Rows from block 7 of a small image flow-matching model, named by matrix and row number. Rows with one number belong to one channel. Each number is 128 + 24 x the weight over its row's rms, rounded and kept within 0 to 255. All counts start at 0. Numbers have three digits each. After the name is the row's rms in percent of the matrix's.
After each channel's rows are labels from the 100 images, of 14976 (inputs lightly noised), where the channel reaches its highest value: "patch colour" is the nearest of a few named colours to the mean colour under the peak; "strongest on" is what is common among them. Only what is clearly more common there than usual is listed. The data: microscope photos of single blood and bone marrow cells. In brackets: how many of the 100.
# convs0: first 3x3 conv (model.mid.2.convs.0.weight, 192x192x3x3, each kernel summed), inputs 0-191
# convs1: second 3x3 conv (model.mid.2.convs.1.weight, 192x192x3x3, transposed, each kernel summed), outputs 0-191

convs0.90 102:101114076141133154173129151108096106144116163110119126110097082140154118117123089135117098083081157142095113126100170136109135135109118110119105148161096143124103079107158135115153092129167159097108165121088122107142146152132162103142117118123141094114114156141101122127128138143134138132137154125092116129137124173112151124109123118135102131120139151094047075095153115156108125116112138123149099119127126081124136143105153155126142074106118132071105158137100098121159088173118136105095137124112175093124121107100115117091096155135135164148115144148165133121114103123137125098
convs1.90 132:134182114142164092134117103151144118164149078085132127132079135147082121138136156119101148124139121124127130106131100112107155111135072089120155097079159099111116107146077105144078100122120095125139110101144119129104083105133098114109138141142100149091139084079096137101125129105168114128126096096143166109135156123173147101140129103097127152141096139127106102157099098108138103122143133114092155153126110146141115131155133139111108099151156121106127080129169136157108133136148106108147118148126133082159144125110146170153151100133072136135129096116118120121124124079129084132
patch colour: blue (52); purple (47)
strongest on: cell type: promyelocyte (58)

convs0.74 111:100109079136116148136120141086104120143125127095099145133137092141134145112090098149131098100121100102115111146092108108089095123104119126119098158147105150095118106103152127118154098123154159081099129132124108118099121096149122139081131137139152107113107140122110102125118114084118127098104153129098073112117118103111118095097092100082105109131139144100065093085108131097088099139100131122134116121115107084109097138110115102079089073100124130097103156131094097117143106162095131098101142120115090090128123127106117125089107152112124104109116146097134132097098095122094124109
convs1.74 187:118166130139162099139118124123149114166130078102137119128075114155068119148116150115092148127125148106126148108103098094104148125132086083115131097081135093102120102148080097142106091124117118130134116110137125130085081113140093098120119139141099161095131089088100133089132134120163123112101104099161170116112150109147148090132129106109125131121098128134083107142088082111163111116145136119101153138122118134141118133158132150102112084140166100079130078128155138153122139162156109108140123138129152089151113133117141142134168102151082162147136108128117113124123132081107087131
patch colour: blue (71)
strongest on: cell type: promyelocyte (64)

convs0.14 086:160133134104101115138134116190131165096155171155161121151143140136166153114161115108097122110153161139112146144125133106102141160124097091118129149151139135168132146108121193132118174155153105130155137166136157126167125145130147112140131081086133094110137121111092124117097099137130152129152099130111139116141135126122119150116164121156116116107101151135173135148131098167137128112137116143149125137138123151076146050113059161126130145148125108142117089082119144127102086107121147127132109124109186126116157145135081123144120139137120168109112127166088170154097136129150124150
convs1.14 087:152145135171157138133130132114129095163123119096094116122117130137107107114128156138156108124142091116142134129120127111127099065101118122117114099109127099163112124193094089105144106123134120160134151098116115148120105089123113168097137169177095142110131106091093150111147106100148086134111148138123142061110129158125160122155090125099170161139113156127158121119126125067149132133117097102136124127130124132155104171130175121134065125131128111081154109153123130129134177140142097117143126136138097101126109087126164123186162114148120136153156100157155116098139158133142122150
patch colour: purple (53); blue (26)
strongest on: cell type: segmented neutrophil (50)

convs0.139 139:128147070110113107147156090136087101104114132105149156139125158120102149100159116083124146110118162146096131141175142142149121167149121101128162081126123084081175105126104130140095135097107100152093086109074093161115134145147119125147151117117139073115078129155130118138131116145089125134158111143146161111161145124162089144137165092142152139128112142116118109103133145165135162137160142134160157114157118143140164099139105171157127111100142130097115121118112146151113106092127103130133150143128157079150154148109136109133087101115109114147127108110095104162126121078132113141
convs1.139 102:146141177136157139069105162136163133170094096144081115118112107111130081160112147162101140131128111139144116110097112114102120107120138147105115172117130153155109145121126086110170115170172152104138159155165166107135117107117108101107095139137091160132169101099108149114128153105177114141135167116148085113094104125121144088139095148094139118114159145185164143144117104081104094126115108116103117145098111134162104144164134123115113139176119113117138110135132092126142153145135143124112114084140101154114103109125147115144158150148140157094127143156132132091126104143136126090
patch colour: grey (54)
strongest on: cell type: erythroblast (35)

convs0.118 127:130133134093184104155147142150120113145125156118138135123139113141154142132149129132147153155049153133090137112104147122094171141126135140144107130138119122123126119141141113142154118128107144097129113103142133119140173153152158123162159058061170133143139160143115077104100113163159141120157125132151129128144159135148138137048139135143138142200125095128121145119141115147125152170161183135129138111144162110147155074101099147133145128131149128136106151091136123134071083174135142125129122151133148140119124121131174159120141140143158161107119160141108149141150109133137121106
convs1.118 096:124160139140110104126129125132145084150117102096115134102131103109151127129112126146112130124110088114114131098109125138126110123113091146116134129112167084133126086208139131134147092101126096130129117108103097147104118122114121138123134135136108138099108073062115149142144130125143123123138107145128117114118123139144155109136126096082074181083090113135128133136102124097095127107106118121103108121126128109146117139117142045109115124160127096089147129115122125166109146110112041130150119120145047122147154124114162117155154114141075128128130077109122150128121145121121077142
patch colour: white (74)
strongest on: smear: peripheral blood (78)

convs0.72 107:113136076134111139139109142100110109133120110112107137144125087141143127130093113157111101114075110119095117093106132115102140144132133125118128164144129143066108108074159121122158100128152160082096131137125090083094142112151118108097114131133150108130115148127106084111121127094122147106122150137111108136151118103113132098086124121090096115147134101107031100098089119115095095122106149137117131131122122074116108138115106117083111079098104121079092166131092109127132103159100130109112143087114091107120123147109089129104110162087116118126126146117110106109120106133095109135
convs1.72 138:134148159151172118130124135117153138167150085130114113128081112156074109136116150130104136141139134094144144124108099095103160106106093094115118108067122118127104123155073093130103085119110125124137137130145122122094080101125086127106119150152090164085145091078087151093146143108182107117094120092139145103095137129144157096149106128105144136133114152123098096160101089092157111118130122108104144139127122148152098149167146140105100106143146113097145067137144118131133153161171115109135132132128137106136102111135152136150178115135098164145127117148133103108113152116111107125
patch colour: blue (53); purple (43)
strongest on: cell type: promyelocyte (58)

convs0.180 074:147134091114214139145140097143102142138121141123139157148085100160123099108160148135160115086130115138138115138146159155137134145118138127150142136099136140110091106097120167144095137123118113130099136125175148084118147142118135109117147123121156123146140150147113104128105125112125147112097121125135129157094164123123123105092129082120137134215121096100069090107097111149137110135152134125119133134124108121136122073147122064140151100151135158153143125134092138134098116124122157104146109114136131086109158134103182145125133122123119145089083106152118104114214112117142108139
convs1.180 053:116089148109145131099136151086154161127162143114083109126111106137093124121127117103108113117149143105122148140123140140123134108109157091120115062096141106130121165146065128107129129124114123117126190126109127142100102110082130141102120125132130145130130162147125147090164136100162111126105133117099141124123148176133150109153103168151131120108117125139107129203093125116153115116086132109133103090121151161146137122144122159102120122135133083116147120117130127083108176138135127127078153089106157121137098109148124088162151107113103167199188133140108120102128180129101133125
patch colour: pink (75)
strongest on: smear: peripheral blood (87); cell type: eosinophil (48)

convs0.38 107:157091131130149148109156146133154140150154148121154132109125108129116099094152139138166142154091139144129128097081138114105120152099092107131089126148120142146157154150117080147147104134126139111158148129138128147158153144137166170132110121125101167122162120109092167125189127137175124202110131119126114123126097145125143117121147161143183142109146114121115105140122102168126133144161138128101086145134123151146117137154153164130122157132192100131115128166151149118122112150168166110125122166132156148119086105131136163140150138108131148149191137164136079176158125151100159126
convs1.38 102:113118116154095117147086131083160103116114160106119136106169120120156145132077141125155090127121122131123139118131133158178128109159168184121130156179139137142111097117201161086161160122134152117097130117112089116113128122114163114115139146154168161146110168140170105138107160120108110107150128168129134089146130116100124141133110142144142119140136118151146161131141145113152138122113130122147116139103172119103134146119137115088096116093116116119180175119104116135145162132080129170119102096107105131099142161146130079110142116129130091090080112111132159080124128136166131156
patch colour: purple (67)
strongest on: cell type: segmented neutrophil (60); cell type: band neutrophil (26)

convs0.79 101:140092110115114105085121120111113144123131167128130133106149064142123111143137135119112106131026159122102136109093161114124120161111145126082085101122123093133087134101127087110115103123099091091119119121100113108137153159110172130174114103102131125162134122171136129133139118176139115135091094118125129129130133151123135121062130160169121127118124061149079159144127135168147146136115137131109097096126157137117152089134113181150154131111120106089134123105098119115095150102126131126125131113134167120125088134149118108092141102152137118146115106171110124114126115107105137114
convs1.79 100:149190134152162107121116125171152093147131083089107124125086140116139126145134146174122185138120112140125096099119115165084150106124116140159146153098165143117121070143136131133139118125172129108120131076108095109125127114135109092112136147146114149110135114087143127132110131111145111106181147114148107093132148126179146140138116137098096150120129131112146112187123127094076097109138137116102160156120110104177126153125136118130098141168135144113118136111169098156138120137128088123131140150130100158142164121097169161150143169128055138089109135101127128118111111140129094117
patch colour: white (59)
strongest on: cell type: artefact (42)

convs0.46 097:140132131123089089148156125147136135111139160155159186146128103135145162112136116110159136096084110120085149068099109100115099178109087094139122126165138126151178156139127144154134158146152106126146120150134159148155127160156192126137136114113165121162141148118108137131135101131132156141128109109118120145120115067131104091132152108138124111131103082139128129163104097158160153161160119156139139137134144153079146111133091151126151160140169129121131125103133176129059118123162148115144143159140152153136122161145119115128117142157161145114097116146085131168159121112128119156
convs1.46 101:149138124150123147100094129126125089144112104083089103104131147109161114098113154166169127133139103160136100121134132134117097083132128151119121158118129135156092102140140081071130112129146133100124149071127087110145122118151128158129147147150109124101146113078108135109135111133150106140136138139110102092135117156133154124123076154068145148129146138130196135157152162086068103132101123124098119134105137122130128160122154139113096169119118120130142152157137093132115152123097102152112095153101087118112127090127152137186113146121114121107146126126158149087122087153185133100
patch colour: purple (62)
strongest on: cell type: segmented neutrophil (61)

convs0.128 164:132138067102097096154146098129097105107129136101143149127129165112095146124144125080126132099139160133115137154176134154154113162136117111120145079114141082093162106134105145137098152091103079156087098101082100158105125143148127138139160117120147083116084136164146110132126130137085130132154114146147157121148163132138101160140155094150149138129102145131121132095136145159155162139150137137162144108144126138124156093123099163148132101095139134091128125100120150133115127083120107139135146141136154071138157152108135098134095078128117119137118082105078125153138134069128105136
convs1.128 127:146160160137175145072109162132154129174101078109084112140101104127134091148119148167105151141128114132144118107091110090097158107119141147128119166109112159143106136128129088112156105162168154099142154141172117101117112110120100098109089140140091160109173105083110146111142140109182114108140166098137093112104107125147150099135108157091137140103164143138153113142114114086095094119126108115100130171125099129173104147174138131106111138174112105112134117137128089144147145149143128110110118099131111144141115108109152145144160166133120159104129158156135123096119097147131116120
patch colour: grey (67)
strongest on: cell type: lymphocyte (46); cell type: erythroblast (34)

convs0.18 085:150166144103172120151132104152120160142115133147134093140086149128098142124159120091117129117104071142103118114164152130150133080152143102119161102117139109140120144118098156133102122146100110156155091133104163126144119114122132128106139108109089139146158124127143137120117161101159115129161088120162151112159155110161110163100147122119135172122105122155146101150147120138124161109153122120134176158152097174146156049139066076137129148137126140116151091108116130146110163139112140105136106141103064100150163123146124166152149107129148088113082122136106102136144116118156103138
convs1.18 080:133104161137175114108130145136128148148157112194097128143112087125105097140123118124088129142105208125117130108085117113118133130115120072125097147128140153149115182097122117120129127155140158104116102209154173092147119119151104096126094128127122118139151148142103115132130135124142129127121155100143089118093110088109120101118109115128153075143137135168145125153138095113123117123159106132124149124130121150153096135168118213131120130149128136130136117131157106119121140164134186115115130100149191142106094123154135125119125162125113160123105168148127128103103127136121135086
patch colour: grey (48)
strongest on: cell type: erythroblast (46)

convs0.50 081:154112100120178111159136100122111139153116100100147159136087084135108138144134131141157114105104105107110121103128104121139161152109130115182119145097129144116121135113133127156106134138112109147122099133130145120123092115118090097084117125131132130111136127081083106112087132084108133093103101098115131116110121091100127064123136099127118117162105090102068104111066067135121110098147109120100116141107080110132094080152089092112104085137155139149117091116106151127099114114140125104145091124143129097118127135107157125107130134121108118071083115148118097138155112115110092141
convs1.50 076:133093140153132157114133157088148133117147161133070110143132128123128124113131141138130133138162128114150115141128146176122133096097186142143115099105113143134090167088121142087136154124123157096117170126142112103122118110091135147099110155157136150156148168150149147125165139102136095124124146148086103094120126158123157132161089184153168115141162131113127113155137142116120105115124120100136140110114136168143119161156151142117097158117111122145143145154118081085149148145147168143051150082100147176122123095132129116141145139090121141132147160151151097094107152172117169106
patch colour: pink (64)
strongest on: smear: peripheral blood (84); cell type: eosinophil (27)

convs0.125 087:106133118125130114107146123121139101157089124146165115145102108142107125136151117116154138067082105128096143112161128099181093126160125098131158111139123126087122127133119086137120080130129141159136094117093115137116113120138175132110120130138138153150082102094086116139096107106124098101151104136160180078173138104137109131136166121147154157144105113132087117115075086167135166127175153100131167122126104132135149094140118125125094110136169155106135113118109167142138127165125131102160071157151133103135126137092150151124135116137119095107091129113132093141092097098129097125
convs1.125 088:116071144145119130133135139097125143104152141169105120115149108109125131107119109138106114153123169139131130104141123143174141119108155134102076162134130159167096134077155164094149134124128161121113136146161160087170126121130116097117122134136142123143133160134100136142144176122107120138117124113118080112108123121094121125132109136132170064149131135152170133168161146122103145110110100126131121083124148130131106143165135136131116129121089116161153138144135105089138145135128201145107123128113147161085105102199108098123125139093117107125090157128142141100109122160166200088
patch colour: pink (78)
strongest on: smear: peripheral blood (97); cell type: eosinophil (53)