From a checkpoint of a small image flow-matching model.
Training: adamw at rate 0.003, 6300 steps, batches of 96.
Rows from block 7 of a small image flow-matching model, named by matrix and row number. Rows with one number belong to one channel. Each number is 200 + 20 x the weight over its row's rms, rounded and kept within 0 to 999. All counts start at 0. After the name is the row's rms in percent of the matrix's.
After each channel's rows are labels from the 100 images, of 14976 (inputs lightly noised), where the channel reaches its highest value: "top examples" is what is common among them. Only what is clearly more common there than usual is listed. The data: microscope photos of single blood and bone marrow cells. In brackets: how many of the 100, against the usual share in percent.
# convs0: first 3x3 conv (model.mid.2.convs.0.weight, 192x192x3x3, each kernel summed), inputs 0-191
# convs1: second 3x3 conv (model.mid.2.convs.1.weight, 192x192x3x3, transposed, each kernel summed), outputs 0-191

convs0.16,143,205,204,226,199,206,147,198,212,172,210,206,220,168,204,200,228,227,178,213,188,184,191,200,197,191,189,189,179,196,217,197,147,158,194,181,195,157,193,179,169,218,159,199,213,194,166,193,204,180,169,190,187,204,202,214,191,172,169,201,177,202,198,190,160,209,217,165,198,183,206,202,229,189,184,218,184,189,183,181,198,195,209,219,228,213,183,186,173,225,203,186,175,179,202,202,199,199,155,179,220,210,194,212,191,159,199,191,180,180,220,226,193,173,209,188,175,172,215,223,215,243,203,184,208,199,222,197,192,196,207,185,204,189,207,220,249,211,210,203,224,201,165,216,188,251,206,205,222,247,210,195,183,222,224,193,180,205,165,203,216,186,222,187,223,198,162,234,200,209,194,219,226,194,190,205,188,206,203,174,149,154,199,201,208,192,224,177,189,220,195,214,205
convs1.16,149,201,196,223,236,240,226,199,230,223,191,200,184,208,191,193,214,199,194,217,188,168,206,222,185,202,212,189,219,230,206,205,182,237,206,201,210,185,159,228,191,202,194,193,176,225,216,223,152,221,199,178,226,213,189,204,214,207,178,198,243,185,211,232,231,170,218,231,193,224,195,191,229,215,202,227,203,185,205,182,220,221,200,213,211,217,223,195,190,214,210,228,199,212,211,192,210,228,238,189,218,169,170,180,193,211,195,224,196,200,198,240,204,208,206,226,225,203,176,212,171,212,207,193,198,184,216,198,220,198,199,200,201,193,204,191,196,230,206,228,222,226,236,215,174,215,207,214,201,197,202,226,229,222,190,218,229,202,239,236,244,185,189,204,224,203,232,240,203,176,183,188,243,225,203,217,229,204,209,230,205,217,246,220,228,181,209,180,191,235,206,239,192
top examples: cell type: segmented neutrophil (57 vs 20)

convs0.162,092,177,170,224,221,186,199,183,204,205,191,226,224,183,218,189,244,182,191,191,210,160,195,211,215,211,183,163,226,173,183,180,238,188,180,206,199,205,174,189,195,189,179,213,163,192,203,211,163,235,229,220,208,223,206,226,215,229,203,212,221,188,215,230,204,200,201,181,221,200,236,198,204,211,180,227,197,177,159,189,216,220,226,201,243,201,225,201,208,193,187,201,194,159,200,219,206,170,232,209,195,162,216,161,178,204,164,187,212,217,174,182,195,157,195,188,199,234,234,222,205,209,211,188,165,198,205,210,173,175,228,191,186,183,197,154,186,183,164,220,186,211,163,193,200,193,204,177,201,182,223,215,173,182,193,176,207,232,194,207,209,206,192,232,198,207,165,204,169,171,210,203,191,199,178,208,227,172,173,195,189,174,204,184,215,182,193,215,202,194,174,197,210
convs1.162,098,212,233,179,242,224,209,205,161,193,200,219,185,230,199,188,178,207,203,198,187,246,216,177,216,201,192,233,193,221,240,192,202,208,229,201,194,196,222,189,211,202,195,168,245,184,169,175,250,187,219,217,199,198,196,198,206,182,187,182,189,220,235,213,232,215,216,204,181,199,188,226,200,171,171,198,212,207,176,206,241,246,201,215,206,207,192,182,186,198,187,194,201,176,203,169,241,197,177,207,218,248,143,233,213,200,235,212,179,213,176,193,187,236,191,221,197,205,206,212,198,191,188,182,179,200,175,204,215,208,181,181,217,234,174,201,218,212,208,233,211,227,219,183,146,191,192,230,213,194,201,216,217,221,214,220,206,199,219,172,221,198,210,171,225,183,214,203,217,219,202,181,228,208,226,195,190,215,189,182,205,205,213,202,216,190,175,198,175,199,237,195,197
top examples: cell type: segmented neutrophil (51 vs 20)

convs0.47,116,206,218,224,192,199,142,209,215,177,206,207,204,166,220,211,234,204,212,224,194,180,209,210,221,191,179,195,173,193,199,187,158,158,179,185,206,174,188,203,212,204,167,213,190,197,178,186,190,181,203,198,182,202,219,207,200,184,215,214,178,219,197,201,171,199,214,161,205,191,210,201,215,192,206,213,211,180,185,225,194,191,238,204,232,203,224,211,209,220,200,170,184,176,195,217,184,203,161,198,204,196,219,205,194,139,198,162,197,177,209,188,197,180,199,202,172,179,218,223,216,234,206,196,205,222,218,209,190,205,224,201,212,199,209,221,239,181,207,186,210,171,161,188,220,242,211,194,234,211,223,206,155,214,217,203,169,206,178,218,215,194,217,213,220,198,156,234,191,207,230,223,222,194,187,206,184,197,218,192,140,146,183,202,180,204,215,240,194,203,187,219,219
convs1.47,110,211,211,204,216,224,233,186,198,216,200,186,170,220,198,174,175,182,193,198,181,183,203,215,181,191,203,195,214,223,216,174,182,238,214,194,201,183,171,218,175,194,158,181,193,190,184,207,170,223,202,180,217,223,186,198,229,195,145,185,221,159,214,234,226,177,214,223,172,187,176,194,229,196,195,238,191,184,211,192,209,211,177,195,199,200,184,165,163,211,193,234,172,215,228,195,219,197,231,188,216,178,178,193,198,211,200,221,188,184,182,228,165,198,208,199,210,207,185,241,180,224,202,193,176,158,198,186,211,194,206,178,188,197,190,183,207,221,211,220,214,221,250,205,180,221,207,213,193,171,200,215,228,219,193,210,217,206,231,203,208,189,199,179,224,203,235,212,210,186,175,179,234,211,231,203,225,209,166,221,227,244,238,212,221,204,189,180,172,222,224,215,194
top examples: cell type: segmented neutrophil (55 vs 20)

convs0.1,137,196,212,226,194,218,138,215,215,177,210,208,209,165,214,200,237,222,189,210,187,178,202,203,209,192,189,194,176,183,219,197,147,166,190,182,209,166,191,185,177,217,163,205,211,197,170,202,208,181,165,193,177,199,215,209,206,178,189,219,177,205,190,188,156,204,212,161,200,187,203,201,222,191,188,231,190,184,172,199,191,187,218,213,231,200,204,192,173,216,203,180,174,168,188,210,193,205,152,182,216,206,210,204,192,163,215,188,199,170,220,221,188,163,213,198,174,181,220,226,218,235,211,191,198,196,221,204,191,205,217,195,222,182,210,224,237,205,213,200,217,194,164,207,201,247,205,199,226,232,215,191,168,205,222,206,173,204,159,206,215,191,225,197,216,192,160,242,207,208,207,225,222,196,189,213,187,205,206,184,153,148,184,189,193,199,226,213,190,214,193,215,217
convs1.1,134,207,208,221,229,238,227,186,218,225,196,201,182,217,204,189,209,189,190,228,180,173,206,213,181,210,209,191,216,219,214,195,190,235,204,205,203,192,165,223,183,194,184,184,185,210,197,218,166,223,206,176,231,223,193,210,227,194,167,206,237,174,223,237,242,178,224,240,203,213,197,201,228,213,190,212,198,183,194,179,220,221,187,209,216,210,208,187,182,221,210,230,187,199,223,188,222,209,237,193,217,178,170,186,195,214,201,222,194,205,193,234,203,207,213,215,219,215,181,222,166,214,201,187,185,181,205,187,209,186,194,188,200,195,201,171,201,235,194,226,221,225,239,214,173,213,218,213,209,177,198,214,225,213,195,207,240,197,239,227,231,178,202,193,217,217,233,233,208,175,181,178,250,223,215,213,229,203,189,223,222,236,250,228,225,182,202,181,195,239,203,225,188
top examples: cell type: segmented neutrophil (48 vs 20)

convs0.76,089,193,181,219,213,190,167,180,189,177,199,196,204,156,186,213,238,176,187,198,210,186,187,206,206,179,188,188,219,169,174,196,187,199,142,207,183,178,200,172,193,189,184,200,143,218,232,184,177,204,195,178,180,213,198,212,208,209,204,192,183,202,178,198,178,205,203,170,207,203,208,177,208,218,175,195,208,210,171,217,214,211,210,217,242,183,215,219,214,204,200,201,205,175,170,204,171,154,202,206,180,171,207,157,183,193,179,180,209,201,180,203,192,163,200,164,196,194,184,215,188,188,227,215,151,191,187,181,181,154,209,197,195,179,202,183,180,206,163,223,201,217,155,224,185,217,195,173,180,203,222,185,162,185,192,162,197,204,174,198,208,198,191,221,177,191,160,219,177,179,191,217,209,203,172,210,200,170,186,184,152,168,182,188,201,167,186,206,209,211,171,204,201
convs1.76,104,210,224,182,234,222,216,211,172,197,208,215,182,221,186,190,180,220,212,188,187,233,216,192,214,189,196,229,199,241,247,191,186,227,240,188,197,189,212,213,234,199,191,190,241,201,178,198,228,204,222,203,218,185,198,190,178,206,193,181,203,222,235,220,235,176,221,219,166,190,192,207,215,185,198,222,231,179,201,207,228,229,222,217,224,213,219,194,198,192,187,195,207,202,203,187,232,214,185,207,224,210,160,238,225,196,232,210,183,195,186,218,189,225,175,228,214,186,198,215,203,208,190,185,201,184,182,215,228,231,199,182,215,236,169,214,221,201,229,224,212,216,235,180,164,211,193,234,225,215,197,239,217,235,194,229,213,186,226,177,237,214,182,177,225,174,236,226,206,215,213,178,226,199,207,193,202,206,195,199,189,201,233,193,212,206,187,205,162,207,241,213,189
top examples: cell type: segmented neutrophil (64 vs 20); cell type: band neutrophil (27 vs 5.6)

convs0.23,105,211,218,207,176,189,154,206,210,183,230,208,216,168,220,212,224,222,202,217,201,206,212,203,198,199,203,195,178,154,192,192,180,212,200,184,220,190,199,209,189,207,202,224,194,188,168,186,198,197,166,204,186,210,211,220,188,183,229,212,185,235,203,183,161,197,214,175,213,183,212,194,234,180,223,217,195,172,212,207,171,174,195,201,207,199,211,207,189,216,195,172,180,208,190,218,199,218,156,195,204,223,211,205,212,174,199,189,221,166,233,211,232,195,188,194,180,205,226,230,227,221,226,197,231,230,223,191,188,203,225,207,205,185,220,213,230,185,229,143,205,133,211,204,218,230,207,199,187,204,210,178,141,207,214,208,168,192,159,210,222,208,212,198,197,182,220,220,207,217,228,217,194,181,195,207,195,222,210,222,157,157,186,224,162,228,220,219,212,206,208,207,215
convs1.23,079,204,219,202,227,229,201,192,190,213,189,208,157,220,195,166,174,163,193,200,187,177,194,198,187,206,189,205,226,198,204,193,196,198,199,206,195,167,172,201,178,187,172,159,184,181,186,221,184,213,187,215,205,224,183,181,242,189,170,192,219,159,196,234,212,189,203,201,177,193,161,194,200,195,181,214,181,192,181,200,226,230,165,209,201,190,173,158,184,209,200,213,166,184,215,175,187,212,209,211,225,183,155,185,189,203,208,223,205,208,177,196,177,206,252,181,193,208,178,238,180,218,204,193,152,167,188,182,195,174,187,183,200,196,202,166,187,232,179,234,210,226,202,192,159,208,216,201,196,157,215,196,207,202,190,221,214,220,211,204,171,191,224,186,221,217,178,195,212,199,176,181,249,228,234,213,217,214,151,203,213,223,213,205,217,193,177,194,185,215,206,183,203
top examples: cell type: segmented neutrophil (75 vs 20)

convs0.62,093,203,210,205,188,157,172,192,211,188,219,205,214,186,231,232,230,227,235,214,198,190,228,191,238,195,186,186,179,216,194,184,188,206,202,166,220,192,171,219,171,203,183,248,199,166,161,168,190,194,184,211,193,200,215,216,179,182,193,214,179,210,209,189,170,195,220,193,217,201,208,207,217,183,220,219,222,194,203,204,188,189,203,190,216,207,200,203,170,229,201,210,181,201,203,216,232,208,150,192,204,219,215,210,190,183,196,180,188,186,238,198,224,220,187,227,179,195,230,219,208,230,187,175,246,243,225,237,224,201,224,219,200,192,215,203,226,169,219,176,215,169,217,202,219,214,208,229,209,201,199,199,200,226,232,215,171,200,151,209,240,184,226,206,217,198,217,212,212,203,243,216,158,194,190,203,190,231,210,208,205,199,195,213,170,206,225,236,223,194,181,206,227
convs1.62,074,207,204,214,223,208,217,173,185,217,182,207,182,199,192,196,180,151,193,180,210,188,172,227,171,197,182,200,238,220,198,192,205,176,191,212,182,193,182,208,213,190,164,152,186,195,240,206,177,233,194,209,213,235,174,172,228,206,180,173,227,170,181,234,203,188,176,212,165,193,177,175,201,214,190,198,182,205,183,205,222,229,166,202,192,186,190,171,200,195,197,198,183,190,219,173,182,210,234,223,204,173,154,186,186,204,192,219,214,202,171,216,185,214,224,185,213,213,187,256,194,229,224,218,148,165,192,201,183,169,188,203,185,186,199,190,183,220,182,234,190,222,196,200,159,228,220,180,190,190,213,196,204,192,177,184,215,230,201,193,169,219,202,188,202,210,172,204,186,185,165,197,223,179,238,211,218,199,198,209,173,188,191,208,217,214,165,193,192,223,211,205,183
top examples: cell type: segmented neutrophil (65 vs 20)

convs0.98,098,190,205,191,205,232,211,226,200,210,197,181,166,223,185,206,188,193,215,214,206,200,217,216,226,189,200,208,206,230,208,232,190,216,208,222,214,258,193,231,203,182,209,213,198,235,209,207,185,207,257,184,206,168,224,167,212,219,184,208,218,193,187,211,233,173,191,188,184,195,199,210,196,196,210,220,206,222,233,233,188,184,232,193,191,177,219,208,205,183,202,191,156,233,179,205,203,210,243,232,212,193,195,206,226,232,204,213,209,175,195,175,202,217,231,262,204,233,208,201,216,166,210,208,213,192,223,237,209,243,203,208,204,165,212,208,182,213,227,193,161,212,180,197,218,179,183,213,231,193,209,249,202,205,185,203,223,183,245,185,205,177,192,222,220,206,194,193,202,217,214,196,244,233,180,210,220,202,218,208,190,229,228,182,218,212,196,206,200,195,184,186,208
convs1.98,099,188,245,194,195,228,180,202,222,197,210,202,192,214,228,186,197,217,217,203,190,171,202,209,204,206,215,178,199,179,234,177,179,200,179,180,213,181,184,191,203,205,193,215,202,149,179,230,218,216,194,252,193,188,213,205,251,202,209,237,209,158,193,215,188,217,214,166,203,187,185,222,192,196,207,203,176,199,208,197,191,191,180,204,184,186,158,158,186,203,208,216,177,208,205,213,176,188,189,213,229,219,206,211,208,197,237,219,201,192,235,199,198,157,227,166,175,193,162,184,178,235,186,177,198,187,208,193,212,194,208,173,211,190,197,168,209,219,201,190,206,197,173,201,207,192,237,224,205,222,189,188,177,182,222,235,205,185,215,221,156,196,225,201,196,229,205,194,252,237,206,173,232,201,206,215,201,199,146,222,199,196,195,174,184,187,229,194,225,200,188,170,223
top examples: cell type: promyelocyte (43 vs 6.4)